config.toml
norm = "batchnorm"
init = "small_normal"
beta1 = 0.95
shampoo_beta = 0.95
merge_dims = true
steps = 10000
batch_size = 64
adamw_weight_decay_other_params = 0.05
Rows from block 9 of a small image classifier, named by matrix and row number. Rows with one number belong to one channel. Each number is 128 + 32 x the weight over its row's rms, rounded and kept within 0 to 255. All counts start at 0. Numbers have three digits each. After the name is the row's rms in percent of the matrix's.
Before each channel's rows are labels from the 100 images, of 14976, where the channel reaches its highest value: "colour at peak" is the nearest of a few named colours to the mean colour under the peak; "responds to" is what is common among them. Only what is clearly more common there than usual is listed. The data: retinal OCT scans (Kermany 2017). In brackets: how many of the 100, against the usual share in percent.
# convs1: grouped (8 groups) 3x3 conv (model.blocks.9.convs.1.weight, 168x21x3x3, each kernel summed), inputs within the group 0-20
# convs2: expand pointwise conv (model.blocks.9.convs.2.weight, 336x168x1x1, transposed), outputs 0-111

colour at peak: grey (54 vs 23.3)
responds to: finding: diabetic macular edema (63 vs 11.7)
convs1.5 061:115115091121111080053147102158133193131128140173093099148131154
convs2.5 107:115131114094129088129119116092126137134086173156161129137077191107182124087184127083165112160109092144107150152149105180091139109120113088117135126130134118163185104131104164119158147053110060136196114159113160107139140173143142156090152146172163152171135134134096085194120113170159151127164166125126121072123119072179162122088158137149

colour at peak: grey (61 vs 23.3)
responds to: finding: diabetic macular edema (99 vs 11.7)
convs1.149 061:094109064152114110104133169120162136086165171117083146126070108
convs2.149 121:140132106134182126102154174118172073090086155169080144105208191109110135116083175118072102108116098122130178070093123152141134117169112089105078146102154130109104153123135073101139146143110148058083083167150114087066109123096112117180163110139158148155070121113221155143108191095181109138132151138140160117171153120198125123175136161088

colour at peak: grey (96 vs 23.3)
responds to: finding: choroidal neovascularization (91 vs 29.4)
convs1.68 108:134122111140124070112164067103099135083091170156062106137128128
convs2.68 097:070092078130086044140045151113165132092108119132203113133135125125108104090093153131105125179143097170130140111092115139119147111115133122052120119090173100077158162148092141125168113177088063114084097162101099147095165112028113129124155177112135130126129085145119096069136118101081154079044079127103154153068154114138140180120132097118

colour at peak: grey (61 vs 23.3)
responds to: finding: choroidal neovascularization (82 vs 29.4)
convs1.4 107:117136077142096137101096091043123137131160158110067148141149120
convs2.4 086:095161125116115172104101131135127177185087193078115140141123183170144147067136029189080116154132149141121176156161056113172031094170120120140132133084181169102166181116131084123143170162102099165164198180124125167097124148148156105141103150116108130131164157138156091073120145094077069096090113133138127169115167071057180123112160123098

colour at peak: white (66 vs 2.8)
responds to: finding: diabetic macular edema (32 vs 11.7)
convs1.129 121:115197124118177195143120177103125109122128111126190107130158110
convs2.129 094:107165147149089091053156102124156129166137146147090045175150126130131164083203149101160114164128165157085131174160186149138176147153106144143145104146094123176165131110112163112147063144142096143177116081067117144177151123187177114128046152139047100146148141068113126075126158207100115142086121142118142154116127090149116105108103197115

colour at peak: white (65 vs 2.8)
responds to: finding: diabetic macular edema (33 vs 11.7)
convs1.143 096:126219111098181164154121167115137093142122141119168115167135111
convs2.143 103:112167122129095096088197077110124087143165109084169118137174112113118159112132145131188115174137133164098119176155178067111170114142096179130130120146103157181190139140187176155192129137151106170090109121111162155131104116213183111104119148092198073128155180145109124188049096130120104142111123118106120144145152108114159104138093160125

colour at peak: grey (93 vs 23.3)
responds to: finding: choroidal neovascularization (96 vs 29.4)
convs1.17 055:076093147143169095128147093087053141162135094105149159115106119
convs2.17 109:043105125142081110139093138094115153073090139088094116133176114099148099138127164196138080180120088148127130112143118088137085042134077086064119084190134173135150150135139113147103131083090140111099138167172139161074092104113127057149126131104139117133131123103171123172136113099120132087155095104147132160101147151180113138099138180135

colour at peak: grey (99 vs 23.3)
responds to: finding: choroidal neovascularization (77 vs 29.4)
convs1.70 090:141128129166181083132114082127185105152096158147133157176156174
convs2.70 099:101101136095086127179134194129158129113084183122109161076169143142113162143108144088092114111127121116195109113129091101143146115130112136110161175113111097087084156090139083132131163204134106151084125137186078129064148141118153124176109131038152163175199133150168120073131210094160132123165106149086180145145128164147143115152139161127

colour at peak: grey (99 vs 23.3)
responds to: finding: normal (97 vs 51.6)
convs1.38 073:121126125135102137054120151122150154130109099093102081082193086
convs2.38 072:138132150103132163157104121203085168088134086175085061133109140142133096106105132127098137122121173099160123184110181163142135083161132139162117098113188174165100100141136079112052184076090084127168163088130099142135158138076075185130108101189151150159170140187138137100120108119129079151104117120109124111154115109125108127104134132000

colour at peak: grey (74 vs 23.3); white (25 vs 2.8)
responds to: finding: diabetic macular edema (47 vs 11.7)
convs1.35 134:113185164113129132191131153106120154124188183120143185124125151
convs2.35 098:152183118100111150113154091106131123192135069075173075103113089146138147074135162093132165121140137119091063161102149165119117134168121166143109173112097118058100153089153158200178089174141138196114137079097123136159126144118177147145070141135177059134120103136136095160122129124133079132084124145096128166146152111078201121168130217065

colour at peak: grey (88 vs 23.3)
responds to: finding: diabetic macular edema (46 vs 11.7)
convs1.44 126:044081113107082122106113129116058123124131119146096108138087123
convs2.44 076:088127113123138162158124165177117149094127167143174158155110142090155118121105128135136102166094175139145179168108095141117168125114116100081141145144100122116209119138133095137088119098089047107123104184078170083089134105105134108163109104138097158136137158109095124150140120080067153105127147142088177134122162147134130140161121123100

colour at peak: grey (58 vs 23.3)
responds to: finding: diabetic macular edema (73 vs 11.7)
convs1.167 102:130095140115104127125082114110061132159152097100208101170135116
convs2.167 104:132117100114122158095077101150134165090114130173147139079097135121092088179144087136123120123110143150083144075144127151167209113123109074196141173121142138058130180105115156151096197159052196134088084121080142135086105194130122176101147100159118147091133043108159099112151115121177113144119175134155067114138154176139147145106078148098

colour at peak: grey (88 vs 23.3)
responds to: finding: choroidal neovascularization (99 vs 29.4)
convs1.1 115:131103153132195130220104084088144091111114142142117147121134121
convs2.1 117:090131109140100055173175149125187128097127085083144178084123182111149067142126170163091135101167134113087073129061100112118149158167172150109137200077109126104113119176204122099063152136148143159086156074125123109072145084168124126172146081125103096072141112090186104089156106154143108113109174059093163175164189124120136126165143147130

colour at peak: grey (92 vs 23.3)
responds to: finding: choroidal neovascularization (71 vs 29.4); finding: drusen (28 vs 7.4)
convs1.99 068:123179145124165138166129101162189136123108134139149161200094169
convs2.99 105:175165113080145134116092088170122142107128138121086104118095152116114195119150118125125177182148096116094138110116152170125144119110151131137165158107138136087119097116105066118162138163147059158075155135115134143084124081114153123107093033049109107126120159100097064109151105110132150160142150117106171143173141123080105081069101119114

colour at peak: grey (98 vs 23.3)
responds to: finding: normal (97 vs 51.6)
convs1.29 068:207101082140135117118138121159146076150176078097116139098140139
convs2.29 077:119139199127100125144114178132108111144150149147152139137133140058140198134082122174070128119139177099131108108156095094143139093165126109044140141109114103183093108165101093096144159137068088159173160136149103138118161103138159163194044136118104142141115074146207132118106045111156157115168099128135160163232145110108128133144121083121

colour at peak: grey (91 vs 23.3)
responds to: finding: normal (79 vs 51.6)
convs1.157 070:146115076169128158093160127112111092129132071094058099144152154
convs2.157 084:148088217139116035126078079087081167084127112164210040122091135098131142181130086151076128141134188156128144179124158117091127106130122129203173112151118061149161118139121096052148121112161155068171151119213147133114144105171107133123152126136102066171119158114088122166114079124141178155100149083134147096142148118101131106127128218129

colour at peak: grey (97 vs 23.3)
responds to: finding: normal (99 vs 51.6)
convs1.72 077:122109111106105162136130156111100141185202083100169114091091111
convs2.72 086:118200121084125121154112139204172131097097119137120153119152149138135112135094097144084148105167143140113124071128120182126087089179190130133069101092118153127125131161116092121127123135142138164116133057137124090136172152135138154152169133044076118128169132167138149092242174150118211110117122105103121145118157135047090101125174146116

colour at peak: grey (98 vs 23.3)
responds to: finding: normal (99 vs 51.6)
convs1.110 068:133147092127116111163130103125151182137134191135146078099084194
convs2.110 090:172176158089142126082093157109186112128081137152078062108141081123141101103168131105068149088135153134094116096147120103160143105180153171097122087144153132098095094127082129135174152101142181138121115058181094105185148183155070101134152154121102208167153127186123108054176148170174092097148124213115162126139072113043145106144150096128

colour at peak: grey (66 vs 23.3)
responds to: finding: diabetic macular edema (92 vs 11.7)
convs1.15 072:145182083108123178101124184194124107161111141138084148131150116
convs2.15 092:171118134144070081179108117083107116132115123153126162120161097091118125119122107133130127124089134167127119138142106095130109128072077119117181090103232154148130112163121119148154146160163138121166124154147125137124117128216189174107170136117065095152148171155149126105099131087155130076101145143151169104114092167157196115053148120191

colour at peak: grey (88 vs 23.3)
responds to: finding: normal (99 vs 51.6)
convs1.71 092:129136137098101168118126139126087136152191124121230102119110122
convs2.71 089:107125190109092089114147138071144159142118060094114183062148071098160110148130121168152165111129111098118064104122108112166153123130123164089114125143221134174150096152106116149089082099115175101136175075162095126118170086114137178139049107158085083099099090163210105106103157104080150104169113133087119176130188190128078163120145142151

colour at peak: grey (83 vs 23.3)
responds to: finding: drusen (46 vs 7.4)
convs1.104 090:124060106161162139144141142170058126150129164141127189107143145
convs2.104 108:108157195196128110142124184088101140127154141097109132139145155193180053142115133208096102158120119115120115117097090110111031111101149072130103168117115163128139144155133108150159151059159162079120172101159137127087120118082147146124138128139116130114102075117152096089162127093112120097134126155098104144169144128123135151127129085133

colour at peak: grey (56 vs 23.3)
responds to: finding: choroidal neovascularization (79 vs 29.4)
convs1.97 112:145146117147144137099069138150166133166101181104124149201091159
convs2.97 095:144148122154123151090119136104136068079112136121152158102107111161122067130064127064151141136096140079118110132113116133102078120148142128136130052123060120079098104132083127159103209143078061160148157117135107137167147142145132177160138145120110138147087156124180119137140127125163151087172130190105190146062112127044067077158196078080

colour at peak: white (51 vs 2.8); grey (48 vs 23.3)
responds to: finding: diabetic macular edema (41 vs 11.7)
convs1.139 129:101187111104161175126118151055134104089115127152163087094124115
convs2.139 110:150128097112119152068198084160114136156207155082178067123103109209149146092175134095150124151164150128130121152149162140109133189122112138125143102158099127181127121076167183128147076101126091165172129133109139143155155097166195101136096109062161105112173148138095148158153111111130089144125149088126125121167125047115112131105109164077

colour at peak: grey (55 vs 23.3)
responds to: finding: diabetic macular edema (80 vs 11.7)
convs1.120 104:125118106087149107085069106126126090106113119121084088111049113
convs2.120 110:133120121118156127158098080121062110119157143131104111125085109092149205097153127119185159043132146145113117185160179170082162139097093152212137141116142084140146140118131174065132118082124099162125156159138189156154128122142134124079130093130135123144122136115137211119120142163160089212100140139149102061128118126173134121149099187167

colour at peak: grey (57 vs 23.3)
responds to: finding: diabetic macular edema (42 vs 11.7)
convs1.101 073:123112095211136122092110163192136119112140116107108162069127127
convs2.101 086:110117176182169153142166119114147067217102076157106156151078119111106158157136116098110135129105146129132133166157114100095141139061117070119089100118062088139126164124171124122105195100042155154064086113159148092117140144103157163079164163120157126155122175146086099140108155102118130173081146155140080120097135143115120102151191165122

colour at peak: grey (96 vs 23.3)
responds to: finding: normal (98 vs 51.6)
convs1.81 095:138120147121067176140077120138114155104056102105146105131078099
convs2.81 099:110120079157096175160089122167120128118146109153114035137177146146164153197117139166134169117125139127142104105131179104181155130107128127162084118155084087119144144116155167031151083108172084087061080110169167108111101134146122152089150162204162179135148174100147133059052106169104095169100111132120132113138128190162119158159157101114