Rows from block 7 of a small image classifier, named by matrix and row number. Rows with one number belong to one channel. Each number is 128 + 24 x the weight over its row's rms, rounded and kept within 0 to 255. All counts start at 0. Numbers have three digits each.
Before each channel's rows are labels from the 100 images, of 14976, where the channel reaches its highest value: "patch colour" is the nearest of a few named colours to the mean colour under the peak. Only what is clearly more common there than usual is listed. The data: retinal OCT scans (Kermany 2017). In brackets: how many of the 100.
# convs1: grouped (8 groups) 3x3 conv (model.blocks.7.convs.1.weight, 168x21x3x3), inputs within the group 0-20, a 3x3 kernel for each
# convs2: expand pointwise conv (model.blocks.7.convs.2.weight, 336x168x1x1, transposed), outputs 0-167

patch colour: grey (93)
convs1.81:134103073124110115134124117145121125145105103134091095184121141194104088184095105111111103131121110146136137144136127131128145136112122161121094140083075161097088190114102172084081161071082110109119134106109145131134128135118132131123130135105102098124120107128134131147103119174074111165048125170097086107114117129117124115140134155130132135143139164150126118117113120127139120152134092129108099131097107125126117117130136093125158153121106130114093146137097132122108117118122107113119132130126130130125136130118107125164105133175081114194132112115142112126159116138
convs2.81:144151154126082129156136115107092125154142171160121123106184157116107099150124139192122116137135141147129142097104146116089106109161127083097113120122125105136160100083127107158128159123142096131123138163104116105096128114129135128105138136084100139136146144128166109133148148101113152094146151139127102117124122113090099110125110152083146089151124167105140128132134144146126150126110158104124109135171106135118158121129168124132134152112135095105160110118065130115133151120151135129113116091126129125073

patch colour: grey (61)
convs1.69:098128112113150120092137112108124101111136110108116119151159153137115106134108112082097084078080087129120135107131104114136116111126107125133109114124123122109103106137114123141114134118107075073064087085086124137138076070077102123121139150147074098075080087088132124127132102134138106117149133111133131130116109108119113118169150149147100090138095088137128109128110110144148101123128116132147131121133116150143151144116110139114108135155122122143130133156130092089071111130104124123111118120109116135139106130117139131125135091096141124108089083068089090080134139134
convs2.69:124134117124133147128127129129119106128114134144128130114167137160142093181169145153077092070143137135113188080144132101132133105174136140099132114197115079101148139163148099146126124105106106140149171103115099123176157113130128148106144111133118124156118095111116097106147183151122146100119125150137116110114140142069150136115117126083129109120157119107112150141091100077133138162157162124152110152137143172124108112095119133120156103142125122116152119150108147121083107144148203155145140137090130125100

patch colour: grey (69)
convs1.164:200163161129124171115109102159147165136126176119108097170155143146114135141115135153128139159130123144138141128124117148124123129120136104105117136125108128127105155127119152127126136114116158160192080097178100100125107120134127116100117127121168157195094102165092117088109111116132120126154134153128122118135129132140136134135157163137143166111111126143144142139131171118112102107102096107108104119130134113120125138130154138132158183160189141127194116107117115110123101104104104116154147137143183138124175139124148141165129109187129121098168162170094116141105113116
convs2.164:126170126138123110073116136142137110139117106077176164146068158172162123115125133121112113103089125116114175130138139177132137136132132198140104161167181079096119160131198111148132141129129159138113142145119129146129094147153128139117092131082113145110085131149095128131099140131117147121167123183143106125087108141123110148144114129160082161112152098090079149099119130170134121182162094112113144150188109162122118119120138102128155138117088093065106165153178133160109105111097102139144102116102121129081

patch colour: grey (84)
convs1.21:112102121133117129139130140145117124133115126119105136115145096137145118091094087122121135137139129141137125097120101166161129150132107099091117125095117136122163123095121124066110166127184122134134132138135106116122147125136148130123114121114108148137125120135107110077110125133125120120102100093093061140182133163133148105111096093120087106161147172088112100133122113136132095125101116146100129134119198089057083129078113166137189100105076141161143143134120115125118139131129138118096122109121141111126133125171150137130116101090117106132085091066117125095105112127
convs2.21:119122149124119104154113120130130147119119122133136127124173129094110125147098083128116132191138117112136130124146113122140117144128101151129130154171110142163173102099149099195136125131103112098091127109144125102113152148167142101100132076127104137127131134107144110150128112112133165124140130137115104162142115109112074146155121135155126083161125140123129131115124088083140155142098110127113102114155138098120139141139110161159150118103138181162163124131076148106196125109138089126124121121113138105136

patch colour: grey (94)
convs1.46:172159148148138134141127125110128093131135104137141134121141114113163091072094076129114099158103131145122136122124141114114109111109116125120144143097144147109155120112127130128143133133136074133052115152101113121109100094122107114129101080119147133165171107157153109152162124135164110164159121145104119105112125097111102114139105140139096130126111137106108105142084128134115149147138140164111146133105133100092118132068144136109160060082055088123087116140132111087115159096146145132200080109110134096131134120143136131151134132148128136140124099109118116116112095118
convs2.46:113135179108123159169177080124132137158143122127143108160142064117108134150143137161167147142132098152067147165100153130070122130136132123127120166112171157134128139124118149139144118124085090100140138127144098102141120134178070127162157093124084135120120098129112111135121117135111139147184106184149141145099119124108056132120163133162131128081164183134158161114096141167107089174163095134157101149151122124164151112113120123097102162199139088101114116116098147120096119151113121160127120140135117144104

patch colour: grey (98)
convs1.110:123139113098140116106119111100096087106118106109089098164158165132168153131144124108118092098127082127160099150176172134176157154146123143164154143146140142143111107121096086103080117142120116129093117151123155174156112101109131123129130113121114140114104133097138160144099104092120124082129152108135131137129143119154193124134134166187169184148137156150155139128100115135118114119118100133113105120114096087108110121145130136147134150148149164156164143109129098104100109134113124131107121118128130137113123116107178160170148160147138140131083094089090106093118134106
convs2.110:114127139151132130140092140093145117103092137121110096109125163175154131109117152103129160090139130163114099154090104137172129135101131141120087134106121150137086147123105147126138141084159133122112148088083143128134148103110159135143143136127154151128100118125115100139164143144125114136138089082118126126138153105139122159108144145152094169134158118155108111130111122105151118137138138163122094106088148133100107133095087137141106100098159122110136134167141111172100136134123149118153110176143136163124

patch colour: grey (83)
convs1.154:164099098105117134090141140129102120084121158090123153170137133116155158091150134112125128117106131106082128177137117153106095143127123066116183108116151136129121138140135119120114107120112133102128106120141100156150116155154136130098157136124131100138121121144103138144127126120122120121140094106107142159115107118118112128104123158091141152081135142084131177093128165090128162144111108163103097166136094164109082159125097120121115142112112105133150107147152147099106183109096181138082153123121114167161095155171119108114092142152077135139156097081129103111132154120
convs2.154:156113085140153107104101131089162154139139189133078098110131130138155122100135129117116139132116147134128112108160119115147122151097143139176147095120094141121135172155116110102173131082111111147175095150082129131147107142104180128155110139150139137143118127187152147149103091154134113148074109131146189133143144128140142104149123096107120159133074123130114089122139125121159139118106162136125124114123149118130125112172160090085146093115121127119104156120133153113183104159109124127137155126101155126155

patch colour: white (79)
convs1.80:091101112110113119102119130142117112113101101119114123120130137120129120119114092132170149164206186136156145142133121122124104139140139121121115127119102128127101121124135123116116124116125146174156195227206147165157128145132141136142136138143149167157183201205140156156116112109140130123122136134129120131106103129140124136122138133134133142128122108115125126109110107110113119123110118126124140144135143110109118118116133129121129110133142098132123101113124130120118138126138155131149133135117132144114138159151123131138133128134114132126133163152196219206143158157
convs2.80:118143117143106127101195125111130135122147110157108145110119105080140164125081128139119132116150131123100088122132151074138107134134127124130100112104135128190112161158116154184132161112131140096114119160180157174119155140080152140135135208111141176121127116146098118161124141129111097138140130122102108082125137198124159150130108119115140130111116105138118128138181161120137085103134116159139146080116159135104127130136096158081147139151133119101136117164153112174113131136134129115113126133089125153123

patch colour: white (92)
convs1.79:134167105157167103145167102109106096103101080115093064075090104097095082146145080146128127154138127136137118151159126123131123145126097085101084086086056126135072095096094121086089172156113152141145159154160144139140120128134114124138129130134138132136149158158132124133164131124168137137133116096106130118090108089089120082123124109135148101134152098119142114137132131154144132124109100129108097131103103127124128130121111136124097096118073125137103116130136148129118127109123149126139116104095096094097126114105114093092164134112167140108131120135141133143125113115
convs2.79:142102133112128134123120137111136127136161151131128165145124144125113111106114131141128134140135080164129134151118113099161099076105138107142130147154133109186090093137123162140112111154101139114113111120129154117118135152137104082160117131087149135112168140136124166115092108110155103152107123117082155145117150146187181131096117096110114108122157098153099142133109128115099112110125072162112118158086139124129142140179125140114092114124107148089110165144123105136145105108117120152159142108106133123156

patch colour: grey (100)
convs1.115:126119124134129137123132119138119119153140136119108111126109110147136124159142180138144144157140175111163175117168157114135102100132112139180152126156116106151131127118149176137181143188177119090090134149145155191171112126150114116125138131129158139155158149161091158163131126152181151188124154164128121122158123155136163167106128117092115104108096095145182146157164133122164163122113143138118129148133129122107134119117142141126123130153137092101090091109095128094116140110127157148135104132139121131133136132116123096106136132137173144183152106126170127138171146138
convs2.115:111135129174117155145143178132161095128159143122095092124126098125141128145115122153113166136139144098104147119177199109137127149145126138158111090083147165152123123124126108141168136093124115142164132173130141103122152115125161138129134124095129163146094101143169110166134141146106102135126119113101128093121138127113130144115117129146115133133103131154118098129157152161129132121164155139153094150161106138105167144106148112108111107168132101136120119123144141129114119121149153117166103100118157165068

patch colour: grey (73)
convs1.84:059086082055085076140154118117086083102119093167157119156132127137115112146117115073108111071107096146150134112121103151151109141153135091135117058123091140130108132137132134134106128128124120093120143134152147157150098079063089127104173170140133121118150145124156138115102110123091105117145140151110099121156125160137126129141119114122147117132165152094100106089116115163174120121113098091122101149140110128107094107137103138143117093132138098123121123108122153139150147116110135111097148119152158124126131131125136140167136119124120115112135101123120122111113094107
convs2.84:164116129130140111187129168138119118120117115114149140114108144146048123112147113131130104135115146138134114147142091109113122132119123118165071130185120125142120129134100112140062101173132124122080110115113122180118135149107127133127155167164074104153127142105110128147127136093110178132095206134139124138116130132163097118160122121126170129111087116086114121089176100109155136138144114148128112138134156112141122123112151101117139113130170127128112139125138098145130148178121098086104149112168162093131

patch colour: grey (71)
convs1.123:090127104099118124141158144104103096115128136155147133152130128170122129141111121116134173110092115117122106115133116137121097144136119121117119141116091117124101132142184137133158105112105126101133131147209099091116129134131121153158136142147140142181130102105083105100105119161108113117107123109119139198096082125105101103141132121136109104140117127144133134163139125101104087127127119139122120157129127092093087106117159126091149133122102139121093117111110092087097091123179113097157107126120119136144157131154148142147152138127149130120077069079085119187099082155
convs2.123:151145155092097153160140106142153113105158109114128117130162152180104143142089108128147114124067103128084126126156162159093107103149152144115162115138149095134152115123142130155161155137088094145095113129168133140143119131156126124113155161072161167155128112123119115144132177107128123092155134122152158138135146082100134114115108118152097096140133133095084114102091145145093142140107129161132087138146099146132130126133156148135153172141111106124156111152117149127123154095099136125150117131151163124100

patch colour: grey (71)
convs1.48:154140129148139134116112085135148157121120114131114120133129159094120145061114172160134124144119101119105059125134119106115118115114099137122101149138123149121108139105102133117114124116124099119134076114148052125168104106116106106160091135180153143105141133113152117089171131105133107099134120058102127139125138184110126164159150118128128104154139091162137111128118080143110090164135089144133106133104071147133095147132101171135079105109146103113152105099140135143112137127118142119075128126107127114094131135090122151139108131124112117122117131151119129153075131170
convs2.48:155107147115106144132131129157131108113152114099088132093121121129141146170124120174129101103121119140113140129115128111157094111141148121154154086163094112126093151130103131126154164121114088145168109137134150121155101104132150143128096157122172160156153079160137135159113123133118090136131144105139116124153171107181161103170116108112127155164115133140163095133149092118130110076116174147129127135122145090146109162125139121111085154113137147145152097085118167115120184159151118096149141128095146129116

patch colour: white (100)
convs1.36:133122130132122137135123129105115085119128120118130132113125084125119093142144122101121115119119120132141133114150092100124085081123092089106103121130129115118108078090083119147139125136122131134126144148132140126120120129111101093090094087107090129102077101082095122129115151132109131092087133103076079074162150145134143141081106113131154156086098102075093083122116105123135132104095083103104120126136135090110125102133136104120106091107089121136125149174123106152087113149108101154097118112130113123132104121126116104102086106112102098126107082091147127142165151170
convs2.36:141148105153144133157129146114096092155129118101127111156135129151151129075152213103152129167120140183115157161126120067101099139118143109141120146103140132104122126133141146150119143111119133123207126158176160128084108120074108154168153175160133122142136121167101174094119095134129066157061102129134127138114149083113139098118111063130132109106144144141176132138110155158153109141143112130167141127103134158155192124147100119088099111115131145122138165097115172134138109139115145124110133093096098141108

patch colour: white (92)
convs1.42:134124119107115115106121115180175169221214205148147143128116115136142133146146149125125132127127127114116122164159142210205187146155144125115121135138117128146105155146144126136140117116109151126101124115104145125138133125125113108107126110120108117103137134119131129103125117127107100106117116109111110136135144143128154169123122135101118109106130114135137136119134134107111106119127131107127123093118103106118128144142145132158125109094090102113077106106094125121111139120112134128121163164140202189176136155138162151150145142139121122141114112098110104091106110117
convs2.42:122143123154084110144203122122132122122136123167117183107146121068135129134110145120119120128134090126091105139109127099123130114139146123147153130119166124162123150145114152178111146118165105110130112144164117187112156130079132143131112199151146199124135098131123108158112116121121111154127127103120119073149144196116141130153095109134114136113138129095117140115164181157125107098139111123134160106126116147112160147133114131084143133132119102111117113166126142153132136148137140158112150106092109149126

patch colour: white (88)
convs1.134:132134114129126085127122089108141115097146156085160177106117111136123119149134147143135126136163117133146126124109117113122112120106096097117111080126115108111094103114092125129097118137122140151145122130122141157144138144157170176188129122136096098093104113092119115130139149165162164180140142144109111116112118117104114134127150131120150093119127103127135142180174180147149140080147141080131177085125118061121098085123124121121126096104108112135128144119122096141106097145149096159157087152122113128097096087082072146153092145147103122102155142116126127112132146108
convs2.134:128098115153152159118150125154141110105138100132128186124121114119162160158076122093156152153150136158110138148120125133128101129140153143122126137140174139143131109147134150123086156121158126111138130143108131135097118129103116082160100144103130140131177144141120169144135131076143126154123098120151131140112150197128122129138124196133109150087163128147140127115126187133138075086122130151151183123152120143131174130144111125052092120132139107141107149160123098145143091117092116132144138142102136121127

patch colour: grey (99)
convs1.9:137120143144121126128127129133128130141123124145140132163142171153132130142124145108134127117127115132117135099136122112128136111122139149124140121099125105128108168142174144098148113092126123139144113124114130153127189161201147112152129109141176148159115102103091117119114082113105082112127141129124122119122130133127124128145124152140110126097133121189157194118120138093098108131105158148114157122121120150122153111099132104137116092109111122121121120123148154123167156102160142108143149138167159117149111100096197150178096080070069111086150115188150103184102089106
convs2.9:174129120173088127127138181090133100167161110138093137099130135114128145171138122152135163163171090139118111108145153173089113110156126086138121153138137143115110152104109141113097137119131111151173146148075123123126131105159093089152143110131132139146135124114164087135149097129124109144112199119126126101133159120132088107139106143096178128112141168129127106088107144117148104144092141159132159158102124116158179168129128127114180162161134107128143098138081148153121136112141148117148132121112173165137

patch colour: grey (55)
convs1.39:121123130114125127125131119096126160109138159106128149176154116183105083174094090121125120133141131153133108142116112156116112167109099095110138096135153091122152106131152100129145097115131124128131112135134118140146111117130137133133112125130178147118164107107161102106172131102168095089169100104119117110097142131099161135114123144099124157096124152154130122152098091185115093095120137090136168101136168108114121097133128089139140152114114163108092174120097147114117157111111169117085113131157097137148095113132060118157073143176094141156131133147145112115154134118
convs2.39:153089119123127096120125149093124088133102119125112132124110112145121146220096143109102112109089127129119197088090157130106114107127170129120125133153131114118125170161126109104121175152136111139162102113115121114146116124144111142127141131113123120148154123115126125153109099162144137124165132144172128113155153111154050087154117122134117140101148179131180129117116139133120123147115120131134146164141110131132162121120134093098145167094148139139114128083126155118122139158096115138081151103098136132149

patch colour: grey (66)
convs1.99:201180183129138139081072108148161165098134115092111089136119107128115114111111105164130153147139141121111124100164094105163086095154122182171163111111130087089104102134094102136110123143123090090137098108131104108140156131163106122119091087091092095106118120119116120121127114106129104109126117126095101097114122102109109115113157132106136101105120113166147145116124115092087095151139146103106103115116102157158156094134119109111087119121135123134130131147154122125109127125119123132129083124080103141090123139107108117151136134129123123136139129136119116091126100070
convs2.99:144122109121111164138118117180106122168139110145147123133189147140123097155104151162138125174118133154144135126136074115087125130119152093115148132145150159147104120139165139138107131102122139093174097127150104133111107131125116127123142136139131115135177142111138182139128090174108117103110096173105116133093121107124083105137139073182153116138147137110135138109122128144113099127113133111120100161149090121156151134175150108109096123122116098164112109128113162086170122146115152129146139182171171117101

patch colour: grey (84)
convs1.32:134121113129112109133110117163151155151136139151153147097107080112137115099111108140123113129117124099090100124122117099115131097106099142154164126128140099112133156158210145139157106121119135135146122127128113123130109117116109103098128125139095123103098112102105101091120121108110107107116091094159118123126124121124121118175172203160142146121137144101111092103128114085085089138149162135112111119143143151147205135139155110114106110118126100119114090099085121128109111136114096097085123125163156159168140140159104111142163146116169197165114105089124130126140133135
convs2.32:157117101134129174128109141138147112176143144140095179126126115147125080146142143149147174107141156125121134140184108109120103101092143113139133057113132174133115137092096119103123117147115154157122130138097148125139114099175154142142136128144142124159126123136152116120130114147182143138131120094114171121146167118152126130109123123157146097140099148126166074122155161101150146105084147142155140117140129156159116157127130130109079139212103150130113131119140151113128138107144096129185134106154143141136

patch colour: grey (78)
convs1.40:114126124152140154148142148123118130141126122128135143126130104114130095093124119107140152101125128109103095067135125109128113085118141108095094116121103126141134093090080115115097174170181130118107155140139134130134132137132141159152092100104138151121132124096091068095142141120114106092099090105110165140127123142117079118099097092103095086179148146149136119079069066095117122116106113148121107142123116087100091117130134159164192107125119094139103101122114109138134070104092101120125100102085130122116138128129144146134144130118104125111130129098139135135108135102
convs2.40:125131145115145120136109143123136144114106136110134121123096139148141152104118011128104135164129124129141092119130080159172142115099104156075147099096138137133131127129150141105129090147141143091145106136109162115124169128111125152144099132131135142121138162112078142152166085142180142112134124112135112152147114137155107145164122145108120139130131104158099126121120084108154150110134139136034052126089125106099149174169121131092152120136114118149115120163171095119154125088117129128097119218138115137140

patch colour: grey (77)
convs1.31:115097113126112107128116110122096119137134146124152154099135138068120118040094103111107101107132117110129126103123112120136097079121111119119127108104151146138152120106127163155181142158184115120155122120137145135134088105109125105106126111111096094107094087095080069086094094093123123102117086086114087097152110124150143154111100117143144176141145168157139138105131105084112121101091128118123163134130158135106120162134154158153183100103105106123129114131121106084104141133117125128122110113116109111119115128159136141151110108095093111107122147157105107126114118129
convs2.31:111095136127128144123142124123116108116155105107096102104178134139133136151117150137143164160173116190091119152089120110113126148140109087133124106151116129130102091115120130187130143094134137120162179149097124108111114125137143108139157160147118160163139130061156090089196144103138126135124120178121138121134150132096151116137113140115132108111103133153155087095130136093127136129107182136072121149178095105130155155131082167158128128137136150183124115105094140127149121153170177135100119063121152149112

patch colour: white (100)
convs1.50:124142138113135121111130131116124120162172180130147140144158117137161111112125081076081100102112117088104108126130125170165159133134129105110111149156141133127132135144167124134153127127139156147106123135107073056066165135133128097092123105112075092106125136122119111115086125129086112096109132124147135134145167155129129113091108115100119104107112121101121129101093114114112120075079096111136131096098114103104078111123114143123142132154116092115117076101079120128130146143161134126128124123126174175194095101105126127143132145151121144137135123115121130099137145133
convs2.50:143117153145129147133135116135141136125178127116142130100145106129115142158126113135138121132143106167117165136115108105156099117136133095162105106124115136147107134132125161170113095156160219124132113111142147120132147116072148132136147155153134173126114167122135083130155140122138120167063143099133097094145126175152118135147111170139188133066122128119169123112146149114130085128139122155130156097142179116133135113120123138083132139153175111129141125107094093172087140117107097084119120138135125190120